config.toml
arch = "transformer_decoder"
model = "autoregressive pixel model"
dataset = "photos of plants, animals and fungi (iNaturalist)"
train_examples = 38949
image_size = 16
horizontal_flip = true
levels_per_channel = 4
vocab_size = 65
width = 128
layers = 8
norm = "layernorm_no_bias"
norm_position = "pre"
activation = "geglu"
mlp_ratio = 2.67
head_dim = 32
fused_qkv = false
bias = "all"
qk_norm = false
layer_scale_init = 0.01
parallel_block = false
inner_norm = false
positions = "rope"
tie_embeddings = false
init = "orthogonal"
residual_init = "zero_last"
optimizer = "normuon"
muon_scale = "match_rms_adamw"
lr = 0.0017
momentum = 0.95
nesterov = true
orthogonalizer = "polar_express"
adamw_lr_other_params = 0.0029
ema_decay = 0.99
steps = 15900
batch_size = 64
epochs = 26.1
lr_schedule = "cosine"
final_lr_fraction = 0
warmup_steps = 470
weight_decay = 0.4
adamw_weight_decay_other_params = 0.05
Rows from block 4 of a small autoregressive pixel model, named by matrix and row number. Rows with one number belong to one neuron. Each number is 500 + 40 x the weight over its row's rms, rounded and kept within 0 to 999. All counts start at 0. Numbers have three digits each. After the name is the row's rms in percent of the matrix's.
After each neuron's rows are labels from the 100 images, of 14976, where the neuron reaches its largest size: "top examples" is what is common among them. Only what is clearly more common there than usual is listed. The data: photos of plants, animals and fungi (iNaturalist).
# gate: MLP gate (model.blocks.4.mlp.gate.weight, 336x128), inputs 0-63
# fc1: MLP up (model.blocks.4.mlp.fc1.weight, 336x128), inputs 0-63
# fc2: MLP down (model.blocks.4.mlp.fc2.weight, 128x336, transposed), outputs 0-63

gate.135 102:529413548536573592510488519511559477473514468537547480462523571489517533538532461528443461500459482430441488523541492556497516457465510563464501515462488451522468539480546493527520417542506521
fc1.135 104:428462459490534575497497494481501506472483530502511519496489542501492495480614495455522424458535471486501541517538449526580384419554451543483555517503477487521463588436472470495448451508511536
fc2.135 087:473496484532519488501497564478477520527506471494462537547497454538513479561551556531456531515523495510535528544516497509525526522485524470451567564553540519499436562551463418467562518430494546
top examples: phylum Arthropoda; class Insecta; order Lepidoptera

gate.256 103:555486478378505445429417493474464507512437504480476415576461478543442514487474522509540446502516517524502547546523487516538510513511553504469448424507495554469483538486592532461542590510541455
fc1.256 106:521501515502499527430522438469425470519448510449489536548442468484457494443507530562522491497499553487440434545440505519503542460490545458472510517427504612506494539556551574530419520553504472
fc2.256 099:529431474516476503529451502504542505479530568537544525574513612488466529570464487535478535479507451572494502487556511439546465557514510487492446470568495518518439537437570442457513502513532465
top examples: phylum Chordata; class Aves; order Charadriiformes

gate.90 107:509486485509522545465440484467592432495488512553506538514428526471514491479447542550535443489508539525558489535525448491512446505438529496564459489456502570434500508469554484512425545459516465
fc1.90 100:506503425467498480516559520446465551449525529456477482455482449505496491483423521466509425507535505455518526453507558494492495399513504561537568487543522511518552450497448520514482463522437541
fc2.90 115:483501472496488479445488572485571516544496460482432554457410518531494485578476567425508473500538457546504468515565542546444484404409508465444545523530518485455508457499431502496471520551512499
top examples: phylum Chordata; class Aves; order Anseriformes; family: Anatidae

gate.302 104:493418575527504503634474513582529592463495463485519446442511568543507456523574520489456528529539486530514509551523453524499554472513492565520435498513452443508500552520419534527497500428480505
fc1.302 093:480498393474458471441479466554461431513454538501476534567523519545567439478445519568540471544561481457517516504540450475474507477516467499479452455536567533502538521566557473508514472522573524
fc2.302 112:507520497527511499511536510481504553454528489532509520532444523530569589486595544587517518490525458465433454442491545454383458490549490467485421524578423467555499480527579490467505494427500479
top examples: phylum Arthropoda; class Insecta; order Lepidoptera

gate.189 101:528529459532535531509479469501496491480574611512540460499496494576522470531454494541528498520468484481458477446572491441545539508464548505494464567451589479572493448516545517457527428526533538
fc1.189 099:449538520558551537488501426481540527499461519517519552434480534526433464496520498542556443498500492496493494433538501503528502503542586487479523476464490499543555466516493477501546491549515488
fc2.189 101:541468507490567468496477463538510466540457480472552536471544501441422532471551472506453489490511380522557436512465547528508495564578514430462565484505517511482559514421551467493505488552553470
top examples: phylum Tracheophyta; kingdom Plantae

gate.241 102:467487490513474568503566426459458539584554529435519487479485465510471470541453476535578532550588515486434494513431465499535483507513532453517448448548525498480430495513604520476480491522483542
fc1.241 098:443481538553530516520461562431477505470482467459515473486438476493594489452506515554509560500467546549494520537534466468454488571465578526448502478430452463477536501518484464516404543452441433
fc2.241 097:502501503544533530503457469501513526540470550523477563544530464516417582533524542554520457537583525414450515433464532493564504480473493518525486480455487489509466511495443490468507443514540566
top examples: order Charadriiformes

gate.43 106:517469491544513427548421463515449516526552565479536512490546544471566512491492523449559470482499504479495503506504446481495471507473532492534469539506489436466531480500479497558442482438485541
fc1.43 093:529449526555544468562490533520446473557533534540485450559537523553512470525509458406528502556502465478516509476491513453474486530446476480434443501486486468495570502469548496472512549484489502
fc2.43 105:504508493563451510476533497560531525426573462486530451469515528473416495487513509548512478466476505422559422542507436538482400505494475540533499519487448515482558492517479465476512541510429484
top examples: class Aves

gate.262 099:476413530532468493527545505526447506533479428456593527496546513454504475417522459589466453451488447510501422484583565489548507511482527504479507472528461511514515491504478519401520512503563516
fc1.262 102:509476501454479462496427489502489532457532459489473501480425557522504495557634572484569516517550476454480553510447408472456527498481438482540510531540492439474497518470506388445535513547425451
fc2.262 112:443465462463483486595495491523536545514569526524527533533466539447511505492445534564549499531524525557463549499483485450483493502495545464462535511494495534508488463533503564474485548551531547
top examples: phylum Arthropoda; class Insecta; order Lepidoptera

gate.73 107:510445505494529490491474470515500465459531520523543502430507491539600509481488526559502486536451478460466506565521522519541468424471388565495465449482453442548533503543527485528508452505480475
fc1.73 099:462503522453512473462601555531539463480465486492508526476541550532476417508548493467479574501437507501529526527586438451489479545521468549478581496580492580400449503577478498531465486454514498
fc2.73 101:545496516448484568577507494501481439520449524542422477495466422441508501531516475480434420490485474493464525556538541558518477532488476487489444441528536516484530553541451540451475477424606497
top examples: order Charadriiformes

gate.167 097:495590503492500455494473485540487464463461480493541576490476561494536526516468491539479482557478438529475444384492435481572508511509445504447554526494456445465505512489400571471497535541527459
fc1.167 098:459490542534536490496513603515464466473569527463455563459567526489519448449448521478504569497440510539510516536462464460562505490481466462458487510475518502489565527501494519420585500476507515
fc2.167 112:487479476520522490549458488526489573419479493518510535619443560422533549511426443415502536513581469515547486520461519520436480529437425495492442486476510480482534441550412500503482466495484444
top examples: class Aves

gate.219 103:497478476485485498480482516527494511493512485495438470537481527461455539448508533584548531546390475491498523474557487533560460518525507557558489458549489497382469492457487466491461535540524410
fc1.219 097:504519530525482499618510576451477535513516544519576531534454469483569525449490525481485441482523552471513503511549488464521512470508481474515441497451590463508524513539477500474514450496493473
fc2.219 101:477578471569542542452479386503467471579438528549487503484449521458478536495482509529474470550476466515492471594495492523525508500510517436538496589535533530542530493589514548463505419500443554
top examples: order Charadriiformes

gate.110 104:492531491469481530505431486437457471479529408464452473494509466521457572556520500529505465557467569445464493509488485494558505486437431481544517558535460485494630574520551538488505564536499454
fc1.110 101:453460491482541521468601531520532481471492524481506416513548507580495423502503532397484547485481470488455565495454484540546654526550498431505495522516475441545485460472464488502511417517496559
fc2.110 101:516513500450558475546468500444545478536527436522452503600507439554551454510404527470475416597496479492498501461524461523537530546429518458539493417466478503522494493524484567490482567475466467
top examples: order Charadriiformes

gate.162 103:566474457403562516491475629552451523529521518508546485453454552517514489504434490467513597437568458459498557553552460504466530521530459476515500453514578481445484530538545519497399513482497512
fc1.162 102:490503567513517405477445493538543535505574512486512507433472505509480476520581459476518556552511415503542554535423569537523472488495454479514457528451511495514443500447469485501504487538475519
fc2.162 111:424455532521546519636543529475591478511437445494585466480520533503577505513464521486516510476489484523541421549607468453527471515509441558515455518518523491552453475446440540529465550497510481
top examples: order Passeriformes

gate.140 097:472558517465477548533520495540512496487461447484474485447525493550502527501442458588428526460494517563502484479499432525564563461500499564572497468552462546561509523548557496430482523567506541
fc1.140 107:413422419567491468557504567469477552526512502491506426533450459507445548477466454442452442468452502552487549502535483490453429509446499460528481590488518540499484496464507477488512535466491515
fc2.140 100:473579474474537438485453490536536592496464516532444465435548538584498452519498505482527407423497457480463521530555479519542516539442519501541466485521543502516520545494488464504525461490518574
top examples: order Lepidoptera

gate.166 102:553500475474482488562474430479449457467570519491511458514558428499499482478495479511523488504461526502466473452520503529531454523484543432526459455534512580485550527473479603490410451443492488
fc1.166 099:512445510505454539569503457538450390459522482453514539550495499447452503531472576448520445482482482557542504523470492476505548531491475420524532499517497535546430505507561521485516403476478529
fc2.166 105:518497415466522523533466443489555394472498518462542470466579484432519531458514520478480449528538497490461548518426500479542522438451514532548500530479529545428455511527540551463479578534486621
top examples: order Charadriiformes

gate.178 096:542506587471501457464491534518446519628509480524458498474489509506488503504550499423570492541568535437464538557468435453482517457494550438539508474505481527428460449559547525546527379477522452
fc1.178 098:490465481538519468567494454508497439447536462519547552504499564573535486437504457502468491519419501505577513478459540509546497527484429436519491513460557497590537569474533463493449513457525514
fc2.178 097:403487477459518496519534507474485419558503507484521488519504547499547491468414591529471456454452462545591477438567521485540536491575457528545468474510531569526512435471515554509423500534523474
top examples: order Passeriformes

gate.315 125:530529424453443502500442498541494489523492463457488479510464533467457449449427515509508477549449514552479498521473511515557491490476606507488440502563595455423505508533576554485441530534478516
fc1.315 116:490470469442485510496485560491501495506467495516450504448434532454541561445431537502483516517465430509517445488521534501461522504465598567465451521485585541419473480544518594501427532456528515
fc2.315 140:533502479536520423499464571510523485472538466486492491473565441500461408502485489512504518553525542500502493502506562542478509510506486532508493519540519550428457525563516550483455545450478555
top examples: class Mammalia; order Carnivora

gate.103 107:529519528517477562550419497557524489476550522488530527540512623456537478518456499534528451478529469438492522466537453466503487498563453445513513580479519497538505515487508502471516450451453370
fc1.103 102:467584514493468455443459488470496463501498382529563475463492458506528538493504428400484465507508519534514366532563531501461512493497464491547526439468557460527468480503515536476531530486494485
fc2.103 106:463490480509514494523485432493506482579492479630525564533477445471488555462551510501505506547531444484544493531560541504487443446530506575492527544452478475514420470551571513468576522500510423
top examples: class Aves

gate.294 103:451490450510482533532574469464470538481553531500492559522455473529539592534492440502470540452531551539480444524493436551442433533511540532510446536493439444582463505494478439397487472486482454
fc1.294 093:472451480512417538471549473454548537453473468510453486460487537506498515486509454509600436520497540415452524491443436520541458508472564512467508509515461475467480518516486564489469488567520508
fc2.294 096:485528552516465509455462502510422524528518521551580489513494532497399549496508419495517507530551535518543466471529561492490435481478518521475430466493590480468473522478488476542510472600469536
top examples: order Charadriiformes

gate.142 096:500557452495495418447531480547530510554443515511553426496511523477459536444531482450486460603483394464527561574566478486413443504524499550541481495528559510448508540560495448540476559542544475
fc1.142 094:486503551478533535462472485482509503434497509483575499508454458530582551474487505568516437439457460524445545551496475523494584533453477495488545478505565473520548460418479453438524510523539550
fc2.142 110:425418483525472437477504500572485450532480440499513512434450432505508490428569496484492532508538488509506496493514529509513448498500501521508498574523537506414511518469522528462421554530524524
top examples: class Aves

gate.301 094:472467551450460531573487505493476455487537559478485538532524531431494538542468415564500605546529451517521539540521521536481576483472525506470509503490582455425516524463515547503485472501494502
fc1.301 096:439517473551499479488524430437532560514529470491509495428492445523433520532497462517487545575458468475496504484482464473512487434503520513485460544515499502495524533591543484539495526521467573
fc2.301 094:511523482573432502570557539468452538459477511548473532564481497545491486506517494587493525470508513479483535507544406544550535515502457543511469580499462578436447558485439479490450519467524437
top examples: phylum Arthropoda; class Insecta

gate.45 097:511490500454475493551518485514473343503530538512426470498523532517500499509510525457464532455523535533535529501544504504445482458492470547485530460514442522538527423624457536507440497515532524
fc1.45 087:542482531537395497511505594523457520473458497484504520566481469442489430482490507502569448539584522499506545490478513511514459529564459511511497539522515464563523486499471528509500562475513570
fc2.45 099:503489471536474543526557522488534493474525402508538448482527495513541447470506529473532425536581502551506481435557517551457483499509537574460528518518492512577483522428583476446475496526555423
top examples: order Lepidoptera

gate.289 098:581450455490447531459520516464547452466521483491471531526485494454566571547600484454481619499547478543525525545466526555544469478461490503499497489532565492532432427493444502473482512535556511
fc1.289 103:457489598475591469520479557541525556447521514489472451510488469519508507519459457526586432467444560526529491458526450553457475500525495575491555480440465432542604519418496458491519457466581432
fc2.289 100:456483507505455486557458499497544490552545524516496443477484520505535487476416562492468437448459517541479522438499462452411550510395545520491492533462431458529521499498594529536514498470629468
top examples: order Lepidoptera

gate.296 099:510523500530465390498452489518475549506507540542467459485541550496476496485501538570508449509536475483518551450568471538477555411508508431464470516510499507459569459535470516492526520490559504
fc1.296 105:502520500517482485530534539586454520476496485450531547448465481438461523504556484539540574565519535540429477548438496562541424462498513479461549500471495495491488474481565480515563495495513427
fc2.296 093:493440510484538507477505462513482558518501438462559462511537509378484492539573472534472587561548509482457466568494542542516495498525508484515477550444532515533425523482597399551555482492488481
top examples: order Passeriformes

gate.1 097:529528486513454501475494508556481542546530469497502531483455520511493517560513423521510529479430438533471442543524455548449507415468552488488469482440475534478430505414508573478448517492518530
fc1.1 096:473477472515484513565516532481493492518397505508528443519518540491485533509463602452532443498557543487463520472438474566480504522511514490472532532502480406519524489540466415531456463453473536
fc2.1 107:497558449447502490538492487513477513487521449571471425538551524473522560528508484403503478461540494526502494529483466456467427486491516481472523472481528532555514509493432530459470457485536540
top examples: phylum Tracheophyta; kingdom Plantae