python train.py --arch="transformer_decoder" --model="autoregressive pixel model" --dataset="photos of plants, animals and fungi (iNaturalist)" --train_examples=38949 --image_size=16 --horizontal_flip=true --levels_per_channel=4 --vocab_size=65 --width=128 --layers=8 --norm="layernorm_no_bias" --norm_position="pre" --hidden_act="geglu" --mlp_ratio=2.67 --head_dim=32 --fused_qkv=false --bias="all" --qk_norm=false --layer_scale_init=0.01 --parallel_block=false --inner_norm=false --positions="rope" --tie_word_embeddings=false --init="orthogonal" --residual_init="zero_last" --optimizer="normuon" --muon_scale="match_rms_adamw" --learning_rate=0.0017 --momentum=0.95 --nesterov=true --orthogonalizer="polar_express" --adamw_lr_other_params=0.0029 --ema_decay=0.99 --max_steps=15900 --batch_size=64 --epochs=26.1 --lr_schedule="cosine" --final_lr_fraction=0 --warmup_steps=470 --weight_decay=0.4 --adamw_weight_decay_other_params=0.05
Rows from block 4 of a small autoregressive pixel model, named by matrix and row number. Rows with one number belong to one neuron. Each number is 50 + 10 x the weight over its row's rms, rounded and kept within 0 to 99. All counts start at 0.
After each neuron's rows are labels from the 100 images, of 14976, where the neuron reaches its largest size: "responds to" is what is common among them. Only what is clearly more common there than usual is listed. The data: photos of plants, animals and fungi (iNaturalist).
# gate: MLP gate (model.blocks.4.mlp.gate.weight, 336x128), inputs 64-127
# fc1: MLP up (model.blocks.4.mlp.fc1.weight, 336x128), inputs 64-127
# fc2: MLP down (model.blocks.4.mlp.fc2.weight, 128x336, transposed), outputs 64-127

gate.135:38 57 52 43 43 52 48 57 50 49 77 46 44 42 62 47 27 42 51 40 52 52 58 60 47 46 42 54 49 39 52 47 71 49 21 59 55 53 48 47 52 57 28 51 52 71 66 62 51 47 49 48 52 41 39 64 50 59 57 50 69 30 42 46
fc1.135:33 46 47 61 68 58 47 37 48 47 54 47 35 71 49 54 49 53 47 52 39 55 43 50 45 46 59 56 57 48 52 48 54 49 44 55 32 49 43 48 57 46 62 32 46 38 63 64 64 53 71 32 50 63 56 46 45 52 55 56 73 58 55 37
fc2.135:38 38 41 62 52 36 61 37 49 50 45 70 37 61 56 38 53 34 43 47 34 72 60 58 40 38 33 71 52 48 50 50 45 49 70 54 51 48 52 55 60 53 57 49 69 54 59 70 60 36 43 65 57 40 50 47 50 29 52 65 37 42 44 38
responds to: phylum Arthropoda; class Insecta; order Lepidoptera

gate.121:78 75 56 34 50 66 45 42 56 32 48 44 45 41 45 45 45 47 35 39 61 45 66 58 55 64 36 26 39 61 56 27 55 64 54 54 63 66 40 44 51 42 56 45 47 55 34 53 39 46 52 48 68 61 39 40 51 52 56 40 52 56 51 65
fc1.121:61 61 52 51 34 62 62 40 54 34 47 46 58 58 48 54 42 41 43 50 46 34 62 65 33 46 30 26 52 50 44 41 66 44 58 50 69 47 50 45 47 47 28 52 44 56 50 44 46 38 48 25 66 53 47 38 69 47 62 68 51 65 42 45
fc2.121:41 40 53 59 36 48 42 44 42 57 64 61 45 62 33 46 46 62 69 57 61 63 35 52 46 38 39 57 62 39 47 37 74 41 53 52 50 47 33 26 63 56 56 31 50 48 62 46 40 32 44 67 63 57 46 53 57 49 53 71 43 38 45 43
responds to: order Passeriformes

gate.294:52 42 42 40 53 41 57 53 45 52 41 64 47 44 53 54 59 50 59 49 65 66 56 43 56 58 29 54 56 62 62 40 53 54 75 34 67 53 47 32 46 36 57 57 40 45 51 50 46 34 49 56 43 49 41 47 66 51 61 62 52 39 62 46
fc1.294:38 49 63 42 52 45 53 49 37 46 54 72 43 63 39 56 69 52 37 42 40 71 57 45 57 54 51 46 74 38 43 42 42 42 76 46 39 53 45 54 46 66 48 49 26 56 54 61 45 48 36 41 48 62 61 52 57 52 67 54 64 49 36 51
fc2.294:57 54 52 47 44 55 65 45 22 60 55 34 50 51 49 42 60 50 59 59 79 29 54 39 37 53 56 40 35 41 60 55 52 32 52 55 53 49 48 73 65 55 48 51 42 46 63 40 35 52 56 52 56 45 56 37 58 36 45 44 61 49 49 42
responds to: order Charadriiformes

gate.162:44 59 64 53 46 63 27 49 43 63 60 47 45 57 46 61 61 53 45 35 51 51 51 37 42 57 54 42 55 50 44 55 58 50 60 35 59 45 53 58 58 50 51 57 57 49 49 50 28 35 49 53 42 61 42 55 47 47 48 41 28 60 49 47
fc1.162:40 57 38 40 51 36 67 44 51 44 56 45 46 46 43 46 35 48 55 40 60 33 46 58 50 39 69 50 30 63 56 49 31 40 55 52 40 55 55 45 56 54 58 42 67 52 43 57 62 38 78 45 56 61 52 34 56 59 54 73 50 70 43 48
fc2.162:32 45 59 55 45 41 55 43 49 58 71 60 43 51 48 62 50 53 56 43 61 42 50 46 49 47 49 50 58 56 49 45 57 53 70 55 72 64 40 55 48 53 47 34 38 50 45 43 59 53 58 42 77 45 52 51 53 39 48 45 55 43 50 56
responds to: order Passeriformes

gate.73:42 37 42 65 60 37 45 35 71 46 59 59 53 50 49 53 43 47 53 53 54 39 48 56 74 57 43 53 62 65 48 54 45 60 51 73 63 65 57 51 70 43 39 54 43 37 41 65 77 64 55 53 43 55 56 65 58 47 36 59 51 50 45 43
fc1.73:60 49 32 44 55 56 45 62 41 49 49 62 63 48 48 51 48 49 49 51 25 42 63 34 33 57 51 53 39 47 63 52 42 52 46 60 39 48 45 55 50 57 50 57 57 49 59 46 31 58 53 61 62 56 51 47 47 45 53 31 48 67 37 67
fc2.73:48 44 55 63 75 63 65 48 53 43 47 50 52 45 52 59 52 61 39 49 62 59 57 39 49 40 52 71 49 55 43 57 41 53 28 58 52 56 50 59 45 66 42 45 39 65 59 41 53 55 34 42 48 64 54 66 41 47 61 69 53 39 47 54
responds to: order Charadriiformes

gate.83:85 47 49 52 59 49 43 37 70 76 59 42 58 34 46 50 50 51 37 55 56 32 53 51 53 50 53 38 54 48 48 42 34 56 50 48 36 40 37 53 59 67 52 57 61 55 46 55 44 53 50 43 54 45 44 53 46 49 45 62 31 53 48 55
fc1.83:52 61 52 54 47 45 41 35 56 45 63 53 35 45 56 56 50 31 59 25 58 47 37 57 46 39 33 63 48 49 49 60 34 50 56 41 42 36 73 33 52 47 60 49 43 44 38 46 49 48 43 65 36 42 59 56 60 45 34 26 70 45 57 43
fc2.83:76 52 60 48 59 61 47 51 68 46 68 56 46 53 51 57 50 53 42 63 61 47 35 43 50 52 68 61 47 56 43 46 51 59 58 36 44 41 46 50 40 55 59 45 57 46 50 47 32 35 60 42 67 36 45 54 43 71 48 54 52 37 53 49
responds to: class Aves

gate.262:60 52 55 41 60 32 50 55 63 56 61 54 51 41 52 47 45 46 50 41 65 57 51 46 44 46 72 55 56 49 45 48 34 48 40 41 64 49 51 44 58 36 49 46 31 42 31 37 66 55 62 36 46 48 73 49 59 41 44 39 56 68 43 64
fc1.262:44 62 48 43 57 58 63 46 60 44 60 48 43 70 57 42 44 63 52 59 32 58 60 49 58 47 57 31 37 56 57 57 46 41 64 59 52 43 63 48 66 57 59 57 59 48 60 58 36 49 53 53 61 62 40 41 52 46 40 45 46 50 39 52
fc2.262:38 57 73 50 36 60 75 42 66 59 51 46 56 70 61 33 38 28 61 52 66 43 55 59 45 41 47 31 37 53 59 51 41 49 40 46 51 47 41 43 51 58 40 38 51 51 59 34 52 57 45 61 45 21 31 46 53 58 49 58 47 57 40 36
responds to: phylum Arthropoda; class Insecta; order Lepidoptera

gate.302:47 37 65 47 51 54 63 36 51 46 48 36 65 48 45 48 63 57 46 61 48 45 33 49 41 47 55 35 53 50 50 41 52 54 41 42 35 57 49 59 60 34 41 45 54 55 54 68 47 52 52 64 52 44 34 53 41 46 41 30 52 71 48 52
fc1.302:55 53 44 39 36 64 29 43 58 57 54 49 21 52 51 47 46 53 42 47 54 55 60 53 58 50 42 51 67 45 57 78 66 42 55 54 55 51 49 52 51 57 49 48 49 37 57 37 42 65 39 52 49 52 55 54 65 40 60 76 46 44 40 46
fc2.302:33 59 71 46 56 50 56 44 56 63 47 41 44 76 46 42 62 54 54 41 53 57 39 54 52 59 56 49 50 41 45 38 35 49 44 58 59 32 58 49 39 65 46 44 56 53 61 32 65 56 44 56 44 51 58 54 55 55 49 47 49 51 54 52
responds to: phylum Arthropoda; class Insecta; order Lepidoptera

gate.136:63 40 32 63 58 80 61 43 47 65 53 52 43 59 51 74 39 74 49 48 36 35 48 51 45 37 31 35 55 43 53 36 53 44 66 50 62 46 50 41 58 47 49 44 43 53 50 54 48 46 46 56 41 45 53 56 49 39 43 65 36 42 49 55
fc1.136:62 55 54 57 51 48 40 43 39 60 64 57 49 41 61 46 62 60 55 34 74 27 47 38 48 45 47 30 51 37 47 46 46 37 46 61 45 72 44 35 48 27 57 54 47 53 71 47 41 41 45 56 62 51 58 59 35 49 65 68 47 40 46 59
fc2.136:33 58 62 28 47 44 80 51 51 34 60 38 52 46 53 57 68 48 40 38 60 46 52 54 58 44 54 50 50 38 54 53 61 49 41 59 47 37 52 44 40 77 62 52 61 57 37 32 50 58 53 42 43 41 44 65 45 60 30 57 37 51 52 38
responds to: order Passeriformes

gate.34:61 43 53 55 50 58 46 49 59 49 54 53 53 47 58 40 55 86 53 55 49 22 60 47 56 58 50 45 47 44 53 39 71 54 50 54 55 71 45 39 55 41 41 50 54 51 41 58 38 49 51 65 31 70 51 51 36 38 45 39 30 43 42 54
fc1.34:64 47 51 64 36 32 57 61 53 74 66 71 35 52 43 64 45 33 48 47 46 42 64 56 51 54 72 48 66 38 40 55 51 59 57 53 61 61 60 42 48 36 50 48 56 33 52 57 32 51 47 50 33 65 58 42 32 45 38 35 54 54 43 45
fc2.34:72 46 40 43 55 57 51 38 43 45 58 51 49 47 36 48 59 79 55 48 57 53 53 48 44 53 51 65 43 58 72 51 69 46 44 39 56 55 56 41 33 53 44 68 44 51 41 47 48 50 46 65 38 50 48 48 26 40 52 46 35 52 49 59
responds to: order Passeriformes

gate.178:47 54 43 43 48 57 49 47 42 37 38 57 55 69 59 64 54 54 50 66 53 58 52 46 53 49 37 58 40 53 42 55 55 46 45 55 45 50 47 54 46 52 63 51 52 31 37 64 39 55 43 52 66 38 56 49 40 44 59 27 33 60 55 49
fc1.178:38 40 53 49 47 34 53 48 57 35 52 58 45 56 59 57 39 31 49 56 62 42 54 41 37 42 41 49 64 58 45 60 29 48 51 53 47 53 55 65 46 46 54 39 61 42 28 32 40 57 57 56 60 41 69 49 66 46 53 61 65 72 59 44
fc2.178:29 65 57 51 47 44 67 40 64 43 59 56 65 52 56 46 46 56 34 52 54 50 66 47 45 34 53 59 58 55 62 53 42 45 44 56 67 58 45 47 51 57 40 54 43 54 51 46 66 44 49 42 54 49 72 44 48 31 51 40 34 41 50 41
responds to: order Passeriformes

gate.189:53 45 66 34 47 42 54 53 37 36 46 65 60 48 42 35 53 38 48 54 57 51 56 59 44 42 58 57 52 54 44 48 51 67 59 44 65 42 38 36 56 49 42 40 59 27 57 57 50 45 38 39 37 45 42 42 56 58 43 55 22 31 61 62
fc1.189:52 49 58 54 38 79 47 45 34 32 37 56 70 37 45 29 36 49 47 60 54 38 54 45 37 49 51 67 46 74 41 40 61 61 51 44 62 37 50 43 39 59 43 49 61 41 49 46 42 63 28 61 43 53 61 43 47 31 45 68 52 33 53 41
fc2.189:61 37 71 45 31 60 47 52 51 33 54 41 57 57 75 55 24 66 37 60 55 45 47 55 49 50 47 53 55 49 48 61 48 63 48 52 52 61 45 55 45 62 56 49 61 58 58 44 47 52 48 70 53 52 31 40 50 40 51 45 54 40 51 57
responds to: phylum Tracheophyta; kingdom Plantae

gate.236:63 53 47 58 43 43 31 45 44 47 39 51 52 59 66 57 40 42 61 50 46 35 48 58 56 46 34 62 55 52 34 33 46 82 49 40 52 56 51 49 69 40 44 58 50 54 60 59 43 31 40 48 53 45 35 42 24 61 69 30 42 59 64 50
fc1.236:49 58 37 40 64 58 57 54 59 55 54 48 46 30 68 32 60 48 49 45 66 47 51 43 52 46 47 51 62 54 68 68 58 38 36 53 61 50 37 34 42 64 56 51 59 62 33 44 53 40 65 40 46 59 62 46 63 67 68 50 60 59 32 47
fc2.236:53 62 59 44 52 46 50 44 51 66 53 59 44 47 32 47 55 55 63 56 65 45 47 44 66 46 51 60 73 47 30 52 58 65 32 55 53 39 51 40 68 47 59 51 39 44 52 32 58 54 49 44 64 39 41 43 44 55 63 40 56 39 47 74
responds to: class Aves

gate.144:61 43 58 27 63 45 65 46 50 52 55 55 61 58 36 56 75 56 46 36 63 61 48 39 57 53 31 58 44 36 45 28 61 42 49 38 51 65 55 51 54 38 59 40 44 37 62 43 49 61 71 34 68 50 46 53 48 62 42 47 28 60 36 59
fc1.144:43 32 51 48 48 43 34 43 50 37 51 41 40 60 53 45 40 21 60 36 35 27 65 58 39 53 63 51 54 58 54 69 55 57 58 29 63 47 42 59 66 59 32 43 36 46 45 62 51 41 39 49 49 56 51 57 60 45 51 48 67 59 54 59
fc2.144:68 40 50 42 59 47 54 45 38 59 49 47 58 61 53 29 49 47 31 38 34 71 50 52 69 44 32 61 50 51 40 56 45 50 46 55 72 66 64 66 49 30 61 58 39 52 47 56 51 70 65 48 48 71 45 55 46 50 44 53 32 39 53 67
responds to: phylum Tracheophyta; kingdom Plantae